Weights of a small contrastive image-text model.
Data: 90422 training examples, 26.0 epochs.
Rows from block 5 of the image encoder of a small contrastive image-text model, named by matrix and row number. Rows with one number belong to one neuron. Each number is 500 + 50 x the weight over its row's rms, rounded and kept within 0 to 999. All counts start at 0. Numbers have three digits each.
After each neuron's rows are labels from the 100 images, of 14848, where the neuron reaches its highest value: "responds to" is what is common among them. Only what is clearly more common there than usual is listed. The data: photos of plants and fungi (iNaturalist).
# fc1: MLP up (encoder.blocks.5.mlp.fc1.weight, 576x192), inputs 0-63
# fc2: MLP down (encoder.blocks.5.mlp.fc2.weight, 192x576, transposed), outputs 0-63

fc1.505:491534506432555539531500451485495509640531464436524469417485581537493524483558450556508517491427553489414519526398548531498499505519436501485581505452504533542509505532566535540538552547558413
fc2.505:546494511490481391507501525565430510542575454504451492425469523464490496467636508520461392460512434569513511573488437424500474441552514480480490565522542414534492439562530539463613495539576475
responds to: order Asterales; family: Asteraceae

fc1.216:429545505568436517414498565653562532466448595540521434498495501513461497611474483519501488434535465501570546434476478482504463494563511485398436527515521463519443601570463473503580518439468545
fc2.216:543579466458411458545462447533435454509485498579488515421561496503465472469578529580590491451532555477552598514547521501482559474450470440567507532465559543488502471539493532511548545442470451
responds to: kingdom Fungi; phylum Basidiomycota; class Agaricomycetes; order: Polyporales

fc1.416:444564462519507458421471515532499487505542528570460525534543574573509555468579521494515453519541554587506514502512539500426473540510491476506392425467477510582515496508479428476504440424474472
fc2.416:467496498553516512409488426511466464482454473467492505494558530468501441506576519585497474535546523459607526477421486479388518505549460510508524565561518494501495501563517549554450512384540439
responds to: kingdom Fungi

fc1.340:569513532423529479614531502452532505519560621550551459556449463476490471494522406470471451483429546440471441512476543530498486496597461519515428540493428408515548425526473522554588472454564395
fc2.340:459510478526631474508466534484456450323502459623495569531570502513508540496470508464581475399396534527523464508535455487509540477440482472509619467485539574419539485470543489402349522503458544
responds to: order Asterales; family: Asteraceae

fc1.165:487509479476554493521529458493572516504498553461528560451362550547456448501535439456482563574503495407417409538365441480447474496557441485385502465499556453513535439523501556576612519522645553
fc2.165:543531562533455466524516409540536435519423504453494538438514443387504416480546497510554546493517551485541390447460480489505509487492514509544518470459449526415561529441483497512515455469506399
responds to: order Caryophyllales; family: Cactaceae; text has "cactus"

fc1.283:508530453421545530489467430473586509555435535551537502517509470545456440659516507584451429578464467501476385537442487520459546534542461533486422469569510472439530480506546509517509448458510480
fc2.283:569463500508549526472430466507478408458472507471496429501450523494513449553474533399498554501551582540503463585521503417472488409465493521472480424449422490491566457433514447428454516561562527
responds to: order Asterales; family: Asteraceae

fc1.496:573458537436483495423462518433618502562478542455474458479515484422431473458480489487459518486546488565377394590442448507532489487574437549479469453530527476479627549468509603515516437511597485
fc2.496:481412542529544487455458520615488391514460501424477518446450444562569570460535455532468539461569476450405513546533440439530507474518458420495450462468413499529379375536532446486559457531585486
responds to: order Caryophyllales; family: Cactaceae

fc1.486:466427542483494519442496536434531477483591571476396569545414499527502447503476491526493487474470416498417445501520459563472404518562504460484519500596559487510536467498512431420542533464517544
fc2.486:519487498462574532518539472498537463505465452460491438510473494490551574539365411473490589602489530521471487472495450409463528518588473473586420578414525478558473489401584517527554470513506558
responds to: class Liliopsida

fc1.376:556461481439469459524544434444484511569552528454464442440442497518490480460597529466413504504478609485454488518561462487538493566453578524502490515416524481585551540545391491455568511504523446
fc2.376:522453601527449509513484430434507493540515449516523516461465584453457432468578638478558555477473506503576497529458551578553534513474450540509468490530357486462517556450389626546476475495497451
responds to: order Asterales; family: Asteraceae

fc1.444:572551517450482510520555357519523545571515598459490544456496528497474518485527483404389460518477562515486442502506522620581414531583421547526500531504456439482549544546597504437570523599671494
fc2.444:449540557487473442462432484415433434418457401488551497466565527437500554493435545510626505493455487566552519490508449532523550493392530510580511470572488574440528477412566553529414514499438456
responds to: order Asterales; family: Asteraceae

fc1.309:462496561506590532554436491476473496505496586585493515515552509484479557536460526408440600529433502577458501527579549472536484378637471482468564543503500490537580537503475520463481555439567496
fc2.309:493582417463545514490512462446549469425450419451606443470507438461426520549387458492545551523483537540477448465408512480463489438476472540540538533541531557495493539379598557555480467574524584
responds to: order Asterales; family: Asteraceae

fc1.218:541595472548548494515492599509507571423495514612478554508368487517447556524493466529502484525473544504401508559479489502531457461512507530498497572482579545521648565550504570508543463484489518
fc2.218:536469523490559418489563509469526518605508476535565521454450458470526428474503582582543486476489503446519540594449510504464596540484447515451525416449465524483499410491511562498543591562523544
responds to: order Asterales

fc1.356:528406493419543562638555497494415450463577592488567511594435381525498464482505437502491514423500535566479520480506534499545565553505408491452464521525556607523544522501580545533481442531499554
fc2.356:502571493451478464445490508444467419528421533492498442546531500371494468481454521452422553587587529511476535520458534485466547435548470531578512423479498564524530560478505405508484530490564473
responds to: order Asterales; family: Asteraceae

fc1.372:500503560527558529438485498512441454533488627555447524491557483473554445504508437421440542549471513414421467491499535509491440423532520497429493526523597456551487371514396405445520490563511512
fc2.372:455492490483478527432494440545551573459604530430603644478449502519543407546468509474537443542476401448523440474509450519528434525471548530465464517497518458457509478444508518509512496558465447
responds to: kingdom Fungi

fc1.76:557509586624480559567551528574519515506563519601510502475492502540486503550478472503546474557500482510531470443478452521480455520504537478360504541567644473515522472558477477560494483474545538
fc2.76:530530554506539485479430498525506477553474596548443459567487530506484414546553515547568443503516566419458455561479470445482562452583479444498493469489538500482588360573471374498474478475491514
responds to: phylum Basidiomycota; class Agaricomycetes; kingdom Fungi; order: Polyporales

fc1.249:508528524409545489520463549585502602484541652515498507417341458545531574514498429493424451513530587483459522530518473497413485546527478451422521537540609498516475507603535487461524519480475457
fc2.249:493548512489443354589555577540436496533470533477526578504582476446578528536355505552522556450428539442429528428448524545550514561539498513455536498507496524517557549500505526494504523457425446
responds to: order Asterales; family: Asteraceae

fc1.31:463582450501513544503500470539477472481566428535434485467476489506536544502493457521530422502520418546474547466455444473373487612584544494508388551480589487556468539520531518519610598419522498
fc2.31:497483522528579449562534580546485490531380493474531472522567478439403579503481483547563497467496543462598460477441493488516477519572480523439521494492448429474567522512541535470448441406534463
responds to: phylum Basidiomycota; class Agaricomycetes; order Polyporales

fc1.136:519494584491426568456554401527575623552558537571519497521415490439338450465456514415446500433452429526467421513431422520529475506537483546474463485499573443483553576532499540501524519561576478
fc2.136:550501604468484501491446452479534505513562431509470562370565466434497499479584436477552471453475518441537620535482432532527551562505497524523523513548444544470560491520487527412544496525547485
responds to: order Caryophyllales; family: Cactaceae; text has "cactus"

fc1.410:575488547524529558541482510538509500565515517532526499433506478505561511470398452515407525552456494498565490455538538428393514534468406477471513496516481448571493525473558498481531600485608513
fc2.410:549511476462508467585405492527438441563400466453492439533635488514518560506517490576483529447513587436467535591459546481483571568553463510533504544487464513528565467527590508457512474413490493
responds to: order Asterales; family: Asteraceae

fc1.357:527551517429511482491524441507536542495546542458490558442403508419495458493548526411521537474446516550456442500442455486557594437564546536445490470569559513482583508546427504597465501502509447
fc2.357:489503451511550397545439495480406392496456524407455498529578477492509521507474461484473538418432408524488517393500431412499487425494501494556559430477547493477593498432395521460431484489517509
responds to: order Caryophyllales; family: Cactaceae

fc1.83:574525447550510507439559452551561468551488523551476535520493458608489452501543502464568496606562536508437405414489436477491488592471485575477480516517592496503543597512446488552508489560543539
fc2.83:498509533530480543468416459536516501581447454466491514545551544458445396453564471581585478575515560410538493545512509474408532537558500515482395458459362479437505457481485472541528449460483498
responds to: kingdom Fungi; phylum Basidiomycota; class Agaricomycetes

fc1.514:565507407452528564527471389456561509547584519589534490449414445439461421520423501429505509562465508562556465523459573483469451442595398548423440577468572503465563545525445628505519479625553426
fc2.514:484521444443487495474514434551547446518561517393554504463548413427531544384492499472503524465552552437493456479552482432582488497521501506539519451477479532441437480427561507532509546588534501
responds to: order Caryophyllales; family: Cactaceae

fc1.137:563524502525554602539534497493495578523536599497500518369457484475503491532492508522439493580477509446474516549491477486525518469497414491482466621522493475640471517557558533426533534526508433
fc2.137:530510546479429442524452513499473443421479359571559546392521488418490546508369474501606450559467485515520529489465471581479518497468574554489563505497464525393518514476499530474461529563396438
responds to: order Asterales; family: Asteraceae

fc1.447:569380453474550467521551504488625444557516502410598434542398523472384482564492476442492513507464458505418477504467532512508518537450500620444512534543539512539562557527552506507504512457501463
fc2.447:528509533501537440544475501465491489486578523578532619456538476444562471476532516509521392438420545425571541457580480567541486562465489562487498444405569491446517456453510457445471553586424500
responds to: order Caryophyllales; family: Cactaceae

fc1.303:544577476422477565522505547587559565533590564503425508469420486563522496480452479440539391510541586497539500540502515470486506640564450439489490569468470504525494540541501448600588540477569503
fc2.303:478497411540475517547528558474567509463430472536566515466531490467456469581421442501595526492457523570484472415479559519468412438490547570475616434532553488494505552450497538498425484533456459
responds to: phylum Basidiomycota; class Agaricomycetes; kingdom Fungi; order: Polyporales

fc1.258:511528539409507518577496419472589495488471524507500551515387487404553477511475495494362476429511495575494427452486457513398413515557503513439462489539624514430491557507485583518515494589550464
fc2.258:541517518502542429453475517394482474482504431506512494433546483494443483465532497548475460492535468545540537561477395444418619504542497618492520519552464525471511474480567512535557528482569415
responds to: order Caryophyllales; family: Cactaceae; text has "cactus"

fc1.266:510536513431618572549474436527558512505475567535527467550488530445562466563532424504484442478493463581507512558508478553478553470605458561530495503503467520491560542501443510543479440483552453
fc2.266:557570454506521506487541436485514460408439464565563529501534525514390553550456510553541513483436556526531474490439530569419590482566435501551577511472467501474562571453475558544439462503513447
responds to: class Liliopsida

fc1.552:575481568525562525510563454490499489480506602551493467511417552438403465447461502406375465548486539553493409499486401510536479543574489484451504540535530475495440617483387509527612561591437500
fc2.552:533501600446563530454452424353535523495505462501465433408543504419442450493547458503504520518455465551545492555499420482459553493502439542524478435576449506473522500431522541454487501553587483
responds to: order Caryophyllales; family: Cactaceae; text has "cactus"

fc1.312:531545460534533474536422584595507484464531551553447510595488467536437540604578437536456496475531533530477556498442444517399536459586440491387544630490463463488491540528459379484439477561547467
fc2.312:563559511432470412465502481489511535578485548485472493498489412443445391565526541540506497479465527517448490559457525446440570417543522482431537469498520525494537403524475408560520613551560525
responds to: kingdom Fungi

fc1.14:595549503515458613524445483407549473488481511457507477472407486427517415540506531483462488531457548490455461557461446601453451436475433458389471529537508509496573501532463629519476525445544451
fc2.14:436472359524475531550497487516438499420458495481483486504639483657498548525514518498414578450450510549489501478517494485484535531461454462563524561488515475519491520475511436453534378489456503
responds to: order Caryophyllales; family: Cactaceae

fc1.559:554492484450447494464532395516513537515542559478520474473394464528400481523486461449423401522510495573478404498404498573462517539561479516416490598476520508504489535544527520514572475486614455
fc2.559:496496572464550467459438481394503515518481435539504502411584515411489479461542423515524458510540517488584525535530417470413566545545446544467505499570435529480552482506582462480558507508544463
responds to: order Caryophyllales; family: Cactaceae; text has "cactus"

fc1.314:535456481533583501505489491531547575548525470559420547468448543536466482576499472430511512499450498538428485515550557480501392470534542516560496443528576404540488390575468462419571516593463635
fc2.314:483420587552530481522539479534489502581478495525559562566454477472504433481543511588519417446452556417519554537559503488431515467551462541470519488422473546415533366507481528566483534430483508
responds to: class Liliopsida

fc1.260:523515537496532471487493446481566485481565510424498443380415489501516557495527491497433513409567606489465444582477623453465455535551440564503479475403557448510577479505488528498451507531618598
fc2.260:430555561437445500472431557581442507495441483473486545512539531534477457494465486435495467464512545438569548483594439450499451474521484421454478491541521560458490457635482434470500466416505519
responds to: class Liliopsida

fc1.565:465541560551527516581496417462512498540566596493466476530576531454483545480540578461435495517405536472597490421506526496534440486561476467479430489521483456552514543427441504521512499470592572
fc2.565:508444558567503465549473507448469430515507463536593466519549563467469441489569630522560557506449578459570484485450553604517512568460456502513518426498433531430534581491463609556395431513497495
responds to: order Asterales; family: Asteraceae; text has "common"

fc1.22:526574462538592522509467477461544481484560528571600409571418552509385541516628448601531413532572542467444448470415435555403547447532426501489359465538528475475525578503456431443514481455518579
fc2.22:422536433459440491445527512551432490511435571437590568573505501510508477500469600511511573469436513484464512545486525404536523474450470433513482491488549594543509406549482444524495547454482534
responds to: class Liliopsida

fc1.556:531528461523507492539486394489491517437546510561480472489517603555454408521534500485464446525520597534498467467526507532411524523528499422530627527493549513532455525556465538502444522534589484
fc2.556:510543496493472559570441562461482458586412399443470431491511494463528495488444489507504592616503494548550571527493525431461563497495537529579486576468476540511488453480568472538532507481506502
responds to: order Caryophyllales; family: Cactaceae; kingdom Fungi; text has "cactus"

fc1.353:507529516479538556483453465498568515505491510535503473443451507372332492589509524526500459604532513447530395520423471571481459445567477592455461511530512527458687491555487604532550502473576506
fc2.353:456519512486467423543468476520496566414576546562480575449547473585529522442546403466481416395538565488477542534624452481597509520523497428500505443505501580445532494570566444429534546538506565
responds to: order Caryophyllales; family: Cactaceae

fc1.328:523527534447458503557469462436559496494490438492627561506467548402472515518482478503526458546497558458456544476511523524420500502522511484493507580537533571482559513432519584504612564498562401
fc2.328:573504524524484506523465468534512451565529506470531478443546453484532401457585520624542512505640485382521484480463523576453539556418510523518584472481435443451483536463468543540480556457490406
responds to: class Polypodiopsida; order Polypodiales

fc1.302:493540472451516515534553481497513553505517434444482494467477463495503458571434467440526453542475509539466526482452574478412407512552543485418448510542509486552597554471488524479517497492506424
fc2.302:531543467421411481512394524401438476454405431477590490526627455436472539518494540493516553397437593459522535522448485545469555519469536485501600508551514524426537562453541483479524494477495428
responds to: kingdom Fungi; phylum Basidiomycota; class: Agaricomycetes; order Polyporales

fc1.226:535421484479579439517487530517571544531573510528382540472450475443425558515530496444483547530451452555519497433532449492506485544506440494448547566518575492558429532541550465511519474502509539
fc2.226:395437497530518608459491563507585573464528505428474528560527537573522458481434536449509506469512406443519463414555420499433442594423489519442484532610585425529470518496498479475457485512458469
responds to: order Asterales; family: Asteraceae

fc1.445:493513506486412460486502547549556540581503513502503519599501480565539546508565465430453513496530508470437491440563446469485512599518544430466457572535572486515451450418596464549529522540542490
fc2.445:484526528458466450436508460510478571539534555495598538552554455438592415445502553581499405488500576372548509613551476538481492565517548571439472415525469517433468448523501522531516517435485414
responds to: order Caryophyllales

fc1.379:481421571497559452523462425550557538546535542538557603590400558472500449458656497533464487518426397526422591452465354568464430421510529492430498532465463442537371578503441518499494464450492479
fc2.379:480510528443483610423466432448556502596440459427443443497462553508450467491510522580478537571604452479458446577413532480474557512517498468668380544501456513558490422466528483517497487435489483
responds to: class Liliopsida

fc1.97:455494453486494588604505501489500541525472565540420464505523573443395427617531527520528477510441539491503460493488500485438489594487501511431485469454534487444545620507507555520467522484469460
fc2.97:485478568411474505467409540543402541550434448391444497447543561390522537484531536403498509554482571480526501551501442475507525531465533468522516520554428509461560482548514505470476541444521400
responds to: order Asterales; family: Asteraceae

fc1.88:549537451558463541511522503541508561484493549508430425525499542466423485439464498534426423430545486592505467530478399562432462510577431539472513575483442477520482508524458569443519516498535464
fc2.88:476631450473508389462420532443455493451440408505518507472567456478528526566439525477446489551413534483517544511527486423481557412464506544494587496502566545473548466503544470545447508512497441
responds to: order Caryophyllales; family: Cactaceae; text has "cactus"

fc1.542:559568491465504516470518488455606494475563478453553493466430488439444475563471494500574580473506476517466425546469464450543529398585473507387589522583535508482583520641525563639564469502535455
fc2.542:585539541513520413502545498569485367525461456509464513432473469383518550509473467526504507587521540504410465575573460425539542428490454542531528459426468448496532412556503484526514580539539462
responds to: order Caryophyllales; family: Cactaceae

fc1.196:498510457453512539499461521473611501492544542567456540558474554483421571448458538451496526475442452617505452474504565458538476484429478508562522544594610500565565520609478481568534453502590452
fc2.196:454472484552572563464507582498510566437475505453539541545566516473491530567444482480525494470473468454529487413577482507483366560459522531395474530579564426490501564496484574502472503513515441
responds to: order Asterales; family: Asteraceae

fc1.377:563479497449535515536490512471524491621538543489590437425438548428567491469456452535536456512473446480472432476407421454490475472499444425562472537512513511556496524551557503512509536504539393
fc2.377:445464417489541562464472562491586542466509575516497511582420544652464490507514528465435479528584470429449481513522530434502503560480478444532462564500587497482476428566564408409495467501523569
responds to: order Asterales

fc1.414:542445444551611529487511525504574538504577595496465498583518553503406570569425429488514564494504522606483411553548482547476459481504491439482478466529549473502513440510469448469502435513512464
fc2.414:475522483494540582463561467558553497524560534441522607434446507564486540545451488360454541506476511471482488464592548469498439507531458474418491571531530410517560504573483503440494534524545446
responds to: order Asterales

fc1.370:567488550505559484484454474502533475490527469520461413476516509474451474584417523502521489552526523541590453614460549489403574533638503532415490473505499557522629451572442470484472445530552527
fc2.370:481525476508538413530540477481499479472535518441460418590641403525501532477484471524445553356472530516519526550576456464582566447517459463487598494507470576477531461440520464514460528505547620
responds to: order Caryophyllales

fc1.217:478567494545504536502486375457567508444487477492525393496518505560429443498481460511397366504524519553535483515483530492446496523550454501536562545501514465415518541521553555538503453513501658
fc2.217:550537504426386539475481497475509541607478532469506533490492488416503500499500599480378557541536492464497484505463497507578486537442513544582429491554567491517538502552445462519485539438511377
responds to: order Asterales; family: Asteraceae

fc1.277:478483376507565554478500430484540528525555482567527444412424500531429506526492511479451491499566437644546458545549515477410437544514472573545435504492523545490465502495541597619547485559509569
fc2.277:502528471487589507489470428432506501469498485579581394522524430497479578508502470549487526519548571488508467487562519474460560520510473502551468401463472456476524523396608482594530516550521540
responds to: order Caryophyllales; kingdom Fungi; family: Cactaceae

fc1.470:495533491532558502500524460522524504588544515529542567547415419573394489439591543549453493446517503510613472424592562492546543588585460508491536525434523492466500545487466430456589424474571522
fc2.470:539458545387370480526519398506493519498463522394482509403494489393478483501470438451511506437487498530388443566505491508602459418488520541540449406576483511521542525544491583552500560603551506
responds to: kingdom Fungi

fc1.155:553546497504614538568469460588503537488487529603510478442476498511464488514526481481502531532502510411468448584488522589393511494539477501528398478386410428552555438510504458494546582574519553
fc2.155:552628459492546449443447506400450484423494499533492453529479417521536543527520500513475589554457449622590522498518430442529570507519472521550578501470565494481521525384523427489476458516560494
responds to: order Asterales; family: Asteraceae

fc1.449:475549473427498465595595516488484637592471528509580528461495446495491519527434438435453439504536508450430515510429549515505539557545467558456415478489504533520506483562509433582456489550507513
fc2.449:565549557564465397474566421496441489381521505580461472479443452471505462464531528527495494509469509617541501555646434495531576441479530505534517480479456529461508473407475571512501507504474533
responds to: order Asterales; family: Asteraceae