{"tokenizer": "word", "encoder_mlp_ratio": 3, "encoder_head_dim": 32, "encoder_bias": "all", "encoder_inner_norm": false, "text_encoder_width": 320, "text_encoder_norm_position": "pre", "text_encoder_activation": "gelu", "text_encoder_mlp_ratio": 4, "text_encoder_positions": "learned", "lr": 0.00081, "eps": 1e-10, "epochs": 26.0, "final_lr_fraction": 0.05, "warmup_steps": 180}
Rows from block 4 of the image encoder of a small contrastive image-text model, named by matrix and row number. Rows with one number belong to one neuron. Each number is 128 + 32 x the weight over its row's rms, rounded and kept within 0 to 255. All counts start at 0. Numbers have three digits each. After the name is the row's rms in percent of the matrix's.
After each neuron's rows are labels from the 100 images, of 14848, where the neuron reaches its highest value: "responds to" is what is common among them. Only what is clearly more common there than usual is listed. The data: photos of plants and fungi (iNaturalist).
# fc1: MLP up (encoder.blocks.4.mlp.fc1.weight, 576x192), inputs 128-191
# fc2: MLP down (encoder.blocks.4.mlp.fc2.weight, 192x576, transposed), outputs 128-191

fc1.342 102:155099164104203111124131186125123177135140136126097105094090136124085126158106141116071066056195146126149168141168115135154130161098112101137116189117097075131164180052095047172141126097145080
fc2.342 100:123108177133152098149113114168115101118143153039127149108084144141118109127219101125073113126218098141122123165125081167094092166119144168125144125126063144099152076135150106119159166092133135
responds to: kingdom Fungi; phylum Basidiomycota; class Agaricomycetes; order: Polyporales

fc1.390 098:138173133149133106134142154123112115098098125156170135089172104075107159150069145074104164127133187183147106145169105076143158157129080074173099110106162065117209119144132132123098147097166178
fc2.390 101:183120104157109148094035170128153137125130155111068093130174094043089110120131199104174173143050130105180154117122126132161092159143084123123098198110079100148166107155084166113094061136114157
responds to: order Ranunculales; family: Ranunculaceae

fc1.510 099:165138092120157124169124102184124141128215137114118139127154084127170138082106142161120102137217169153125130099177135138132149137068122133123140117087160081177110095098200131099184119131141070
fc2.510 086:174190155070186154130134108141114108132185081129154116095104145175199146171072097087157170044105153097076182118107102117134131133063152123131078114134140150086174161121162119117102081085086143
responds to: order Asterales; family: Asteraceae

fc1.181 110:104134183101156129146123128133136162121171111127090107087117157083132132118107087131115144162114171081164109090146158090165076138114180098116155144104131114078125144142139154166171128219164142
fc2.181 122:218173139118142118135076116100075101151145164184125101112146153142118150109092083132158174118161151157140052127082114119128154091127067101164121127138184101108099173115169158144101164080108146
responds to: order Caryophyllales; family: Cactaceae; text has "cactus"

fc1.567 098:106150169113168122109116173073112138076109108161147173110103090131136135096083165129070046120100168120115140096133119070128103047147107129177118150116191131107147164065097134111144181129123142
fc2.567 094:171077177086101120135079138112102166140146131131107100163067122124088111151146103132146146149138093064148104084100083178190119142138093172145132131145072140110163135154127102118143142165146094
responds to: family: Asteraceae; order: Asterales; order Ranunculales

fc1.489 105:110093166131146173101112145113092119151100107117108141080144166100115121137101138170080120115130180150112135140152109027153094066166132077149169124094201158099162113194142072099164137086113109
fc2.489 109:209133148091095109141117072117116152098185088145093122121133100156164145088158107149153143128193099081150054095131130136129156099169099097143115118170126159112159114118179111115124141119126108
responds to: order Asterales; family: Asteraceae

fc1.438 106:078118126115140187063147142116155178113127148115120148103174106136151095167096157115119104151095058071169140114131100118195152051091106134144126124086155063077081132118113123039132093110156092
fc2.438 111:133133094121167108165113077168128059122133166135156108094073181167165169117157087078171146106124136139130099165099108137148166084099138113180172116104127143143176126098139139147118190172061156
responds to: order Asparagales; family: Asparagaceae; text has "yucca"

fc1.426 099:127126180091153156119137093146157129165130165096113114086082134176168155155125112128134111093117116146109144061146105068186114055147082197149153196061161118099135190075168115100127160166157118
fc2.426 092:092099079156090137143117124127131113119169155157067112139169165152137162112096132167165085142120072141118119128142119179119124126155166089149134135171107134130115096141088085191147123170116119
responds to: order Caryophyllales; family: Cactaceae; text has "cactus"

fc1.553 102:117097160127131146090128099086087145104135116169156150085135103145133167110090156133088175173134196131130124109115186073189148083165105063135168127105113093076145166119127181130119117127115135
fc2.553 110:169148137109137137138117064193088147147134106169143127140073141127099138127111142109142165114147144075130103105082108153136148133042151141090147116118084111118180114157133129107140175150081130
responds to: family: Asparagaceae; order: Asparagales; family: Cactaceae; text has "yucca"

fc1.161 100:081097082131141115119154122121149065100092176129066195164146181108223085129127174116102116070226125131089088104135155119129151184125164099141084148137103130115141141091162134131176120138168139
fc2.161 099:083063072080131183156069130103166097097120123095089156131198132107119117109107157159131148100155145203091218151146127095104128145124169133156094131093127113139202162143156128134187112115076142
responds to: order Lamiales

fc1.25 113:141095177106162165087159120154110104182148171166075081096180113100138115179097115145096110148153091082100113093112135167156110128079197126134168114121158107060063152151170134162099121139128144
fc2.25 122:160118190081167128119115129082093103135192162164170102124111135123165162134100108176111134105106164189112121094106194077194122129147108110200145127117095093086118196123180176136114166194155144
responds to: order Caryophyllales; family: Cactaceae; text has "cactus"

fc1.395 107:109139088147168205092193110119124131105146154167093169098161142101126188073039137078118102080171117135086111073201171090145132149126110133160105150100173125122101181089101157073168171113130108
fc2.395 101:124159127115112148138161122180121142064121181170120112082133089170089126105092118088156161137168124113171180101154078125184162119138149125107176113090223187135141120106064090124175135133073096
responds to: order Ranunculales

fc1.32 093:139185168129126132153179111183065086114142105173059107129149115180171147121088091115138110172150127173140133091094150119140135069130109132159135151126132129097100101178081177221131086158158132
fc2.32 087:094112040133128111153119114087134093099133143156150169111173121179142145103165110137136137094088178142156152127112194138129152103095106091123119104120141160116164130158157140130096094110133058
responds to: order Caryophyllales; family: Cactaceae

fc1.75 100:141161141121150112142158114091185139065131138140146119148186041102117135116167151119137133156089121184134152127145152109124136091149098075132109135128131105093146135122117136127126158148142142
fc2.75 094:126137163050182113129084103120170181128130129091133113096102134116130098101109088143092156137166159128151163149124129131158164077080129168186136147116042166092176128100121132168161162156156130
responds to: order Fabales; family: Fabaceae

fc1.174 102:145143118123158173089104142111103152092145193178057157142179033088099162111085166119157156100106137075164096147158154074130117081125108097166104173120135120144121126096100133083196161130102139
fc2.174 098:124090136081085190118099097169128123111207057133138088044124063102152111152101226157127141119122124086147142178133126169161152153077128124121134117129120112147139129134111123105063093138125110
responds to: text has "common"

fc1.166 092:120132094160124092135139113058159096067119098054160109092097075182122130205143146146081164128090110100079162105143089121125107118137135160144138125088116094150162158108107093157123121093093134
fc2.166 094:145192142067148107160123208138065110125114146116136133144160158137086134108148150118119187150144183128153149115082174119072109178105090142112077137125095133152149171150099117171144116187095144
responds to: order Pinales; class Pinopsida; family: Pinaceae

fc1.460 096:155130165103128114094105119114131156087159084181162127058146091111187133212103107131162124137137140176138132146215052130169158063154100130141146184123137094077120098165132133144106105169120110
fc2.460 089:222169183123162082198133144145096098144124117141121109108177168134128193126123094123168127122139140057153103135188120145126172102049130169159144086133094203099179132117169156181121131125115114
responds to: order Ranunculales

fc1.146 099:091114121099083178142131177175102157106119152166135170182117102142111143070096150133098099116178118050126150126084116140199135126147164159111147126077187137071150171135095061133173118155109105
fc2.146 105:108101150139132178129117132149160134128137165065169124038138112158171097175149077144111150149135114120121134182158142120127100130123141119122167126146158121130177147110135091075151113078114052
responds to: phylum Basidiomycota; class Agaricomycetes; kingdom Fungi

fc1.91 103:158125162081172146124120185096113177147123140120078133077167095100151105186082130190065089079097153141170168146132066106187134143121049183160155124109164077138112119056076183145132101086097134
fc2.91 098:160131184154146077140079154162093164153130171107156082226131150161100109090226139172129123139139093178160131129116110127112109163137094123135143155094135165139108122110149108135186224183140163
responds to: kingdom Fungi

fc1.182 104:127138070159170137075112140105124139122208184127158185144106152149144123126137130131177165117082149139150107116096146107161076130130083119183176169125104145146143098089115155118145122157139138
fc2.182 109:095176167117131150102122064173084130118097125107115071106107152037147121106140139112084106098096164185078111196060124138074149125110108126118140170187099099112160113115171186192128177120140195
responds to: class Liliopsida

fc1.304 100:060139105116118136140110129088173132112153143106111110102104106119195125138074115131118115138123160150136117148166132174141101096114102101125122165138145062148093108137060098096106074110084118
fc2.304 095:103160138115133101184115091146086122085085173174091152100097170131079136090174105114147101132167185132140108180124088167095174111157102096136069141109119161145132120108155196202113146080120156
responds to: order Asterales

fc1.440 094:146082162131158070141175168154146072126156147139077140141166156208134100188092093128085171112114198065096108116191070166148131102141162148145152105088093124113116111140105088113142177179154180
fc2.440 095:151163113113152140120125175113093145097128076130160089065158116100163100085086180153106174132111076145152129114128205156119145180116055108167086202164046123095204141102191148164127153081154142
responds to: class Liliopsida; order Asparagales

fc1.364 100:104145122109151094074134143137098155117122162172153135139070135115106141166127110094122124136118150102075143132159097088166144096101147116173160112112128137098112087159096106139135154194161103
fc2.364 095:181085093135192136140087132117082121191086160150108083115170160106133119107055160162151161089125109125139079120130094160130135164108136117158100179142086128109160238118097154120111132104116190
responds to: class Liliopsida

fc1.566 099:117135115094145147118170108174136096139107194128118098140115127171110087128168061083125149089155124121118103149126037169129069139062105079176143141138186124141080093153136148176195204148119143
fc2.566 093:153105112054116169110081142104149149116155105118196082168096138095149072096131143177149113139166092192110123107088171121107126164118098127110153137115104081147150152157130092085106123140123097
responds to: order Lamiales; family: Lamiaceae

fc1.452 112:099132095094170160105182135171097158149174112070147116045136099130104153143054169129072100155153155152133136115151173123145162129093135096138209122117144102160124136070169098111115143136165145
fc2.452 134:148155162074140141121166112109083125148127078135135098092094207107144155178099136121112125096089175100116118108119156156147136118065070178136108130158041112085180161178172169152087117139152183
responds to: order Ranunculales

fc1.569 109:160120058103184097166147091171098096138130126134164150128136096155189156172159127073103132162173159154134126134128118123109111114059124123142177094142145138162076173164156137131166153114130121
fc2.569 111:137102162175070183137099160086113171110095074144144092139152091061102102083143173195136073104106093144147148094124153199117133191179106124123083152163145117121177184108082099098080092147119132
responds to: order Lamiales; family: Lamiaceae

fc1.559 102:136109133143102126163114156127118125121130141116098152086108118194114158196118133153167128093124122059162132125185176134116133112125110118171112130192097123090061115041134076145084123152130087
fc2.559 099:153111147069150162122093106167106175105126187089185058099098080138124069113124207162065113141151149130101139103068140178156092175091147147110151152112070075121171120161101125115124111082174107
responds to: class Liliopsida

fc1.34 107:102178104080162186080101110128091189153144085144108113119106131079113152140080123114095114118109114125175141098122150122150123165157065111126153154092221107108117120140104116055107089173137169
fc2.34 126:075108153157159158096086131117121170148149186131148122145125097118065113126151122166109120120092185180065117108084134127148081132160066098138138173101141099139148146101140127113136188157158108
responds to: order Caryophyllales; family: Cactaceae; text has "cactus"

fc1.42 102:130107164101132081185184061182097158159133117161145115175100086153173176145156165142133133120128136134122104058125105121180172184160125132153152141163108121067120148105139063108189138119120150
fc2.42 109:149117119144112111171094084112106153144162131098152141141141163159132127131169091145156108121196140142144109173113080132167110102094111107147145083105075064118167078241150093132124161074128076
responds to: class Liliopsida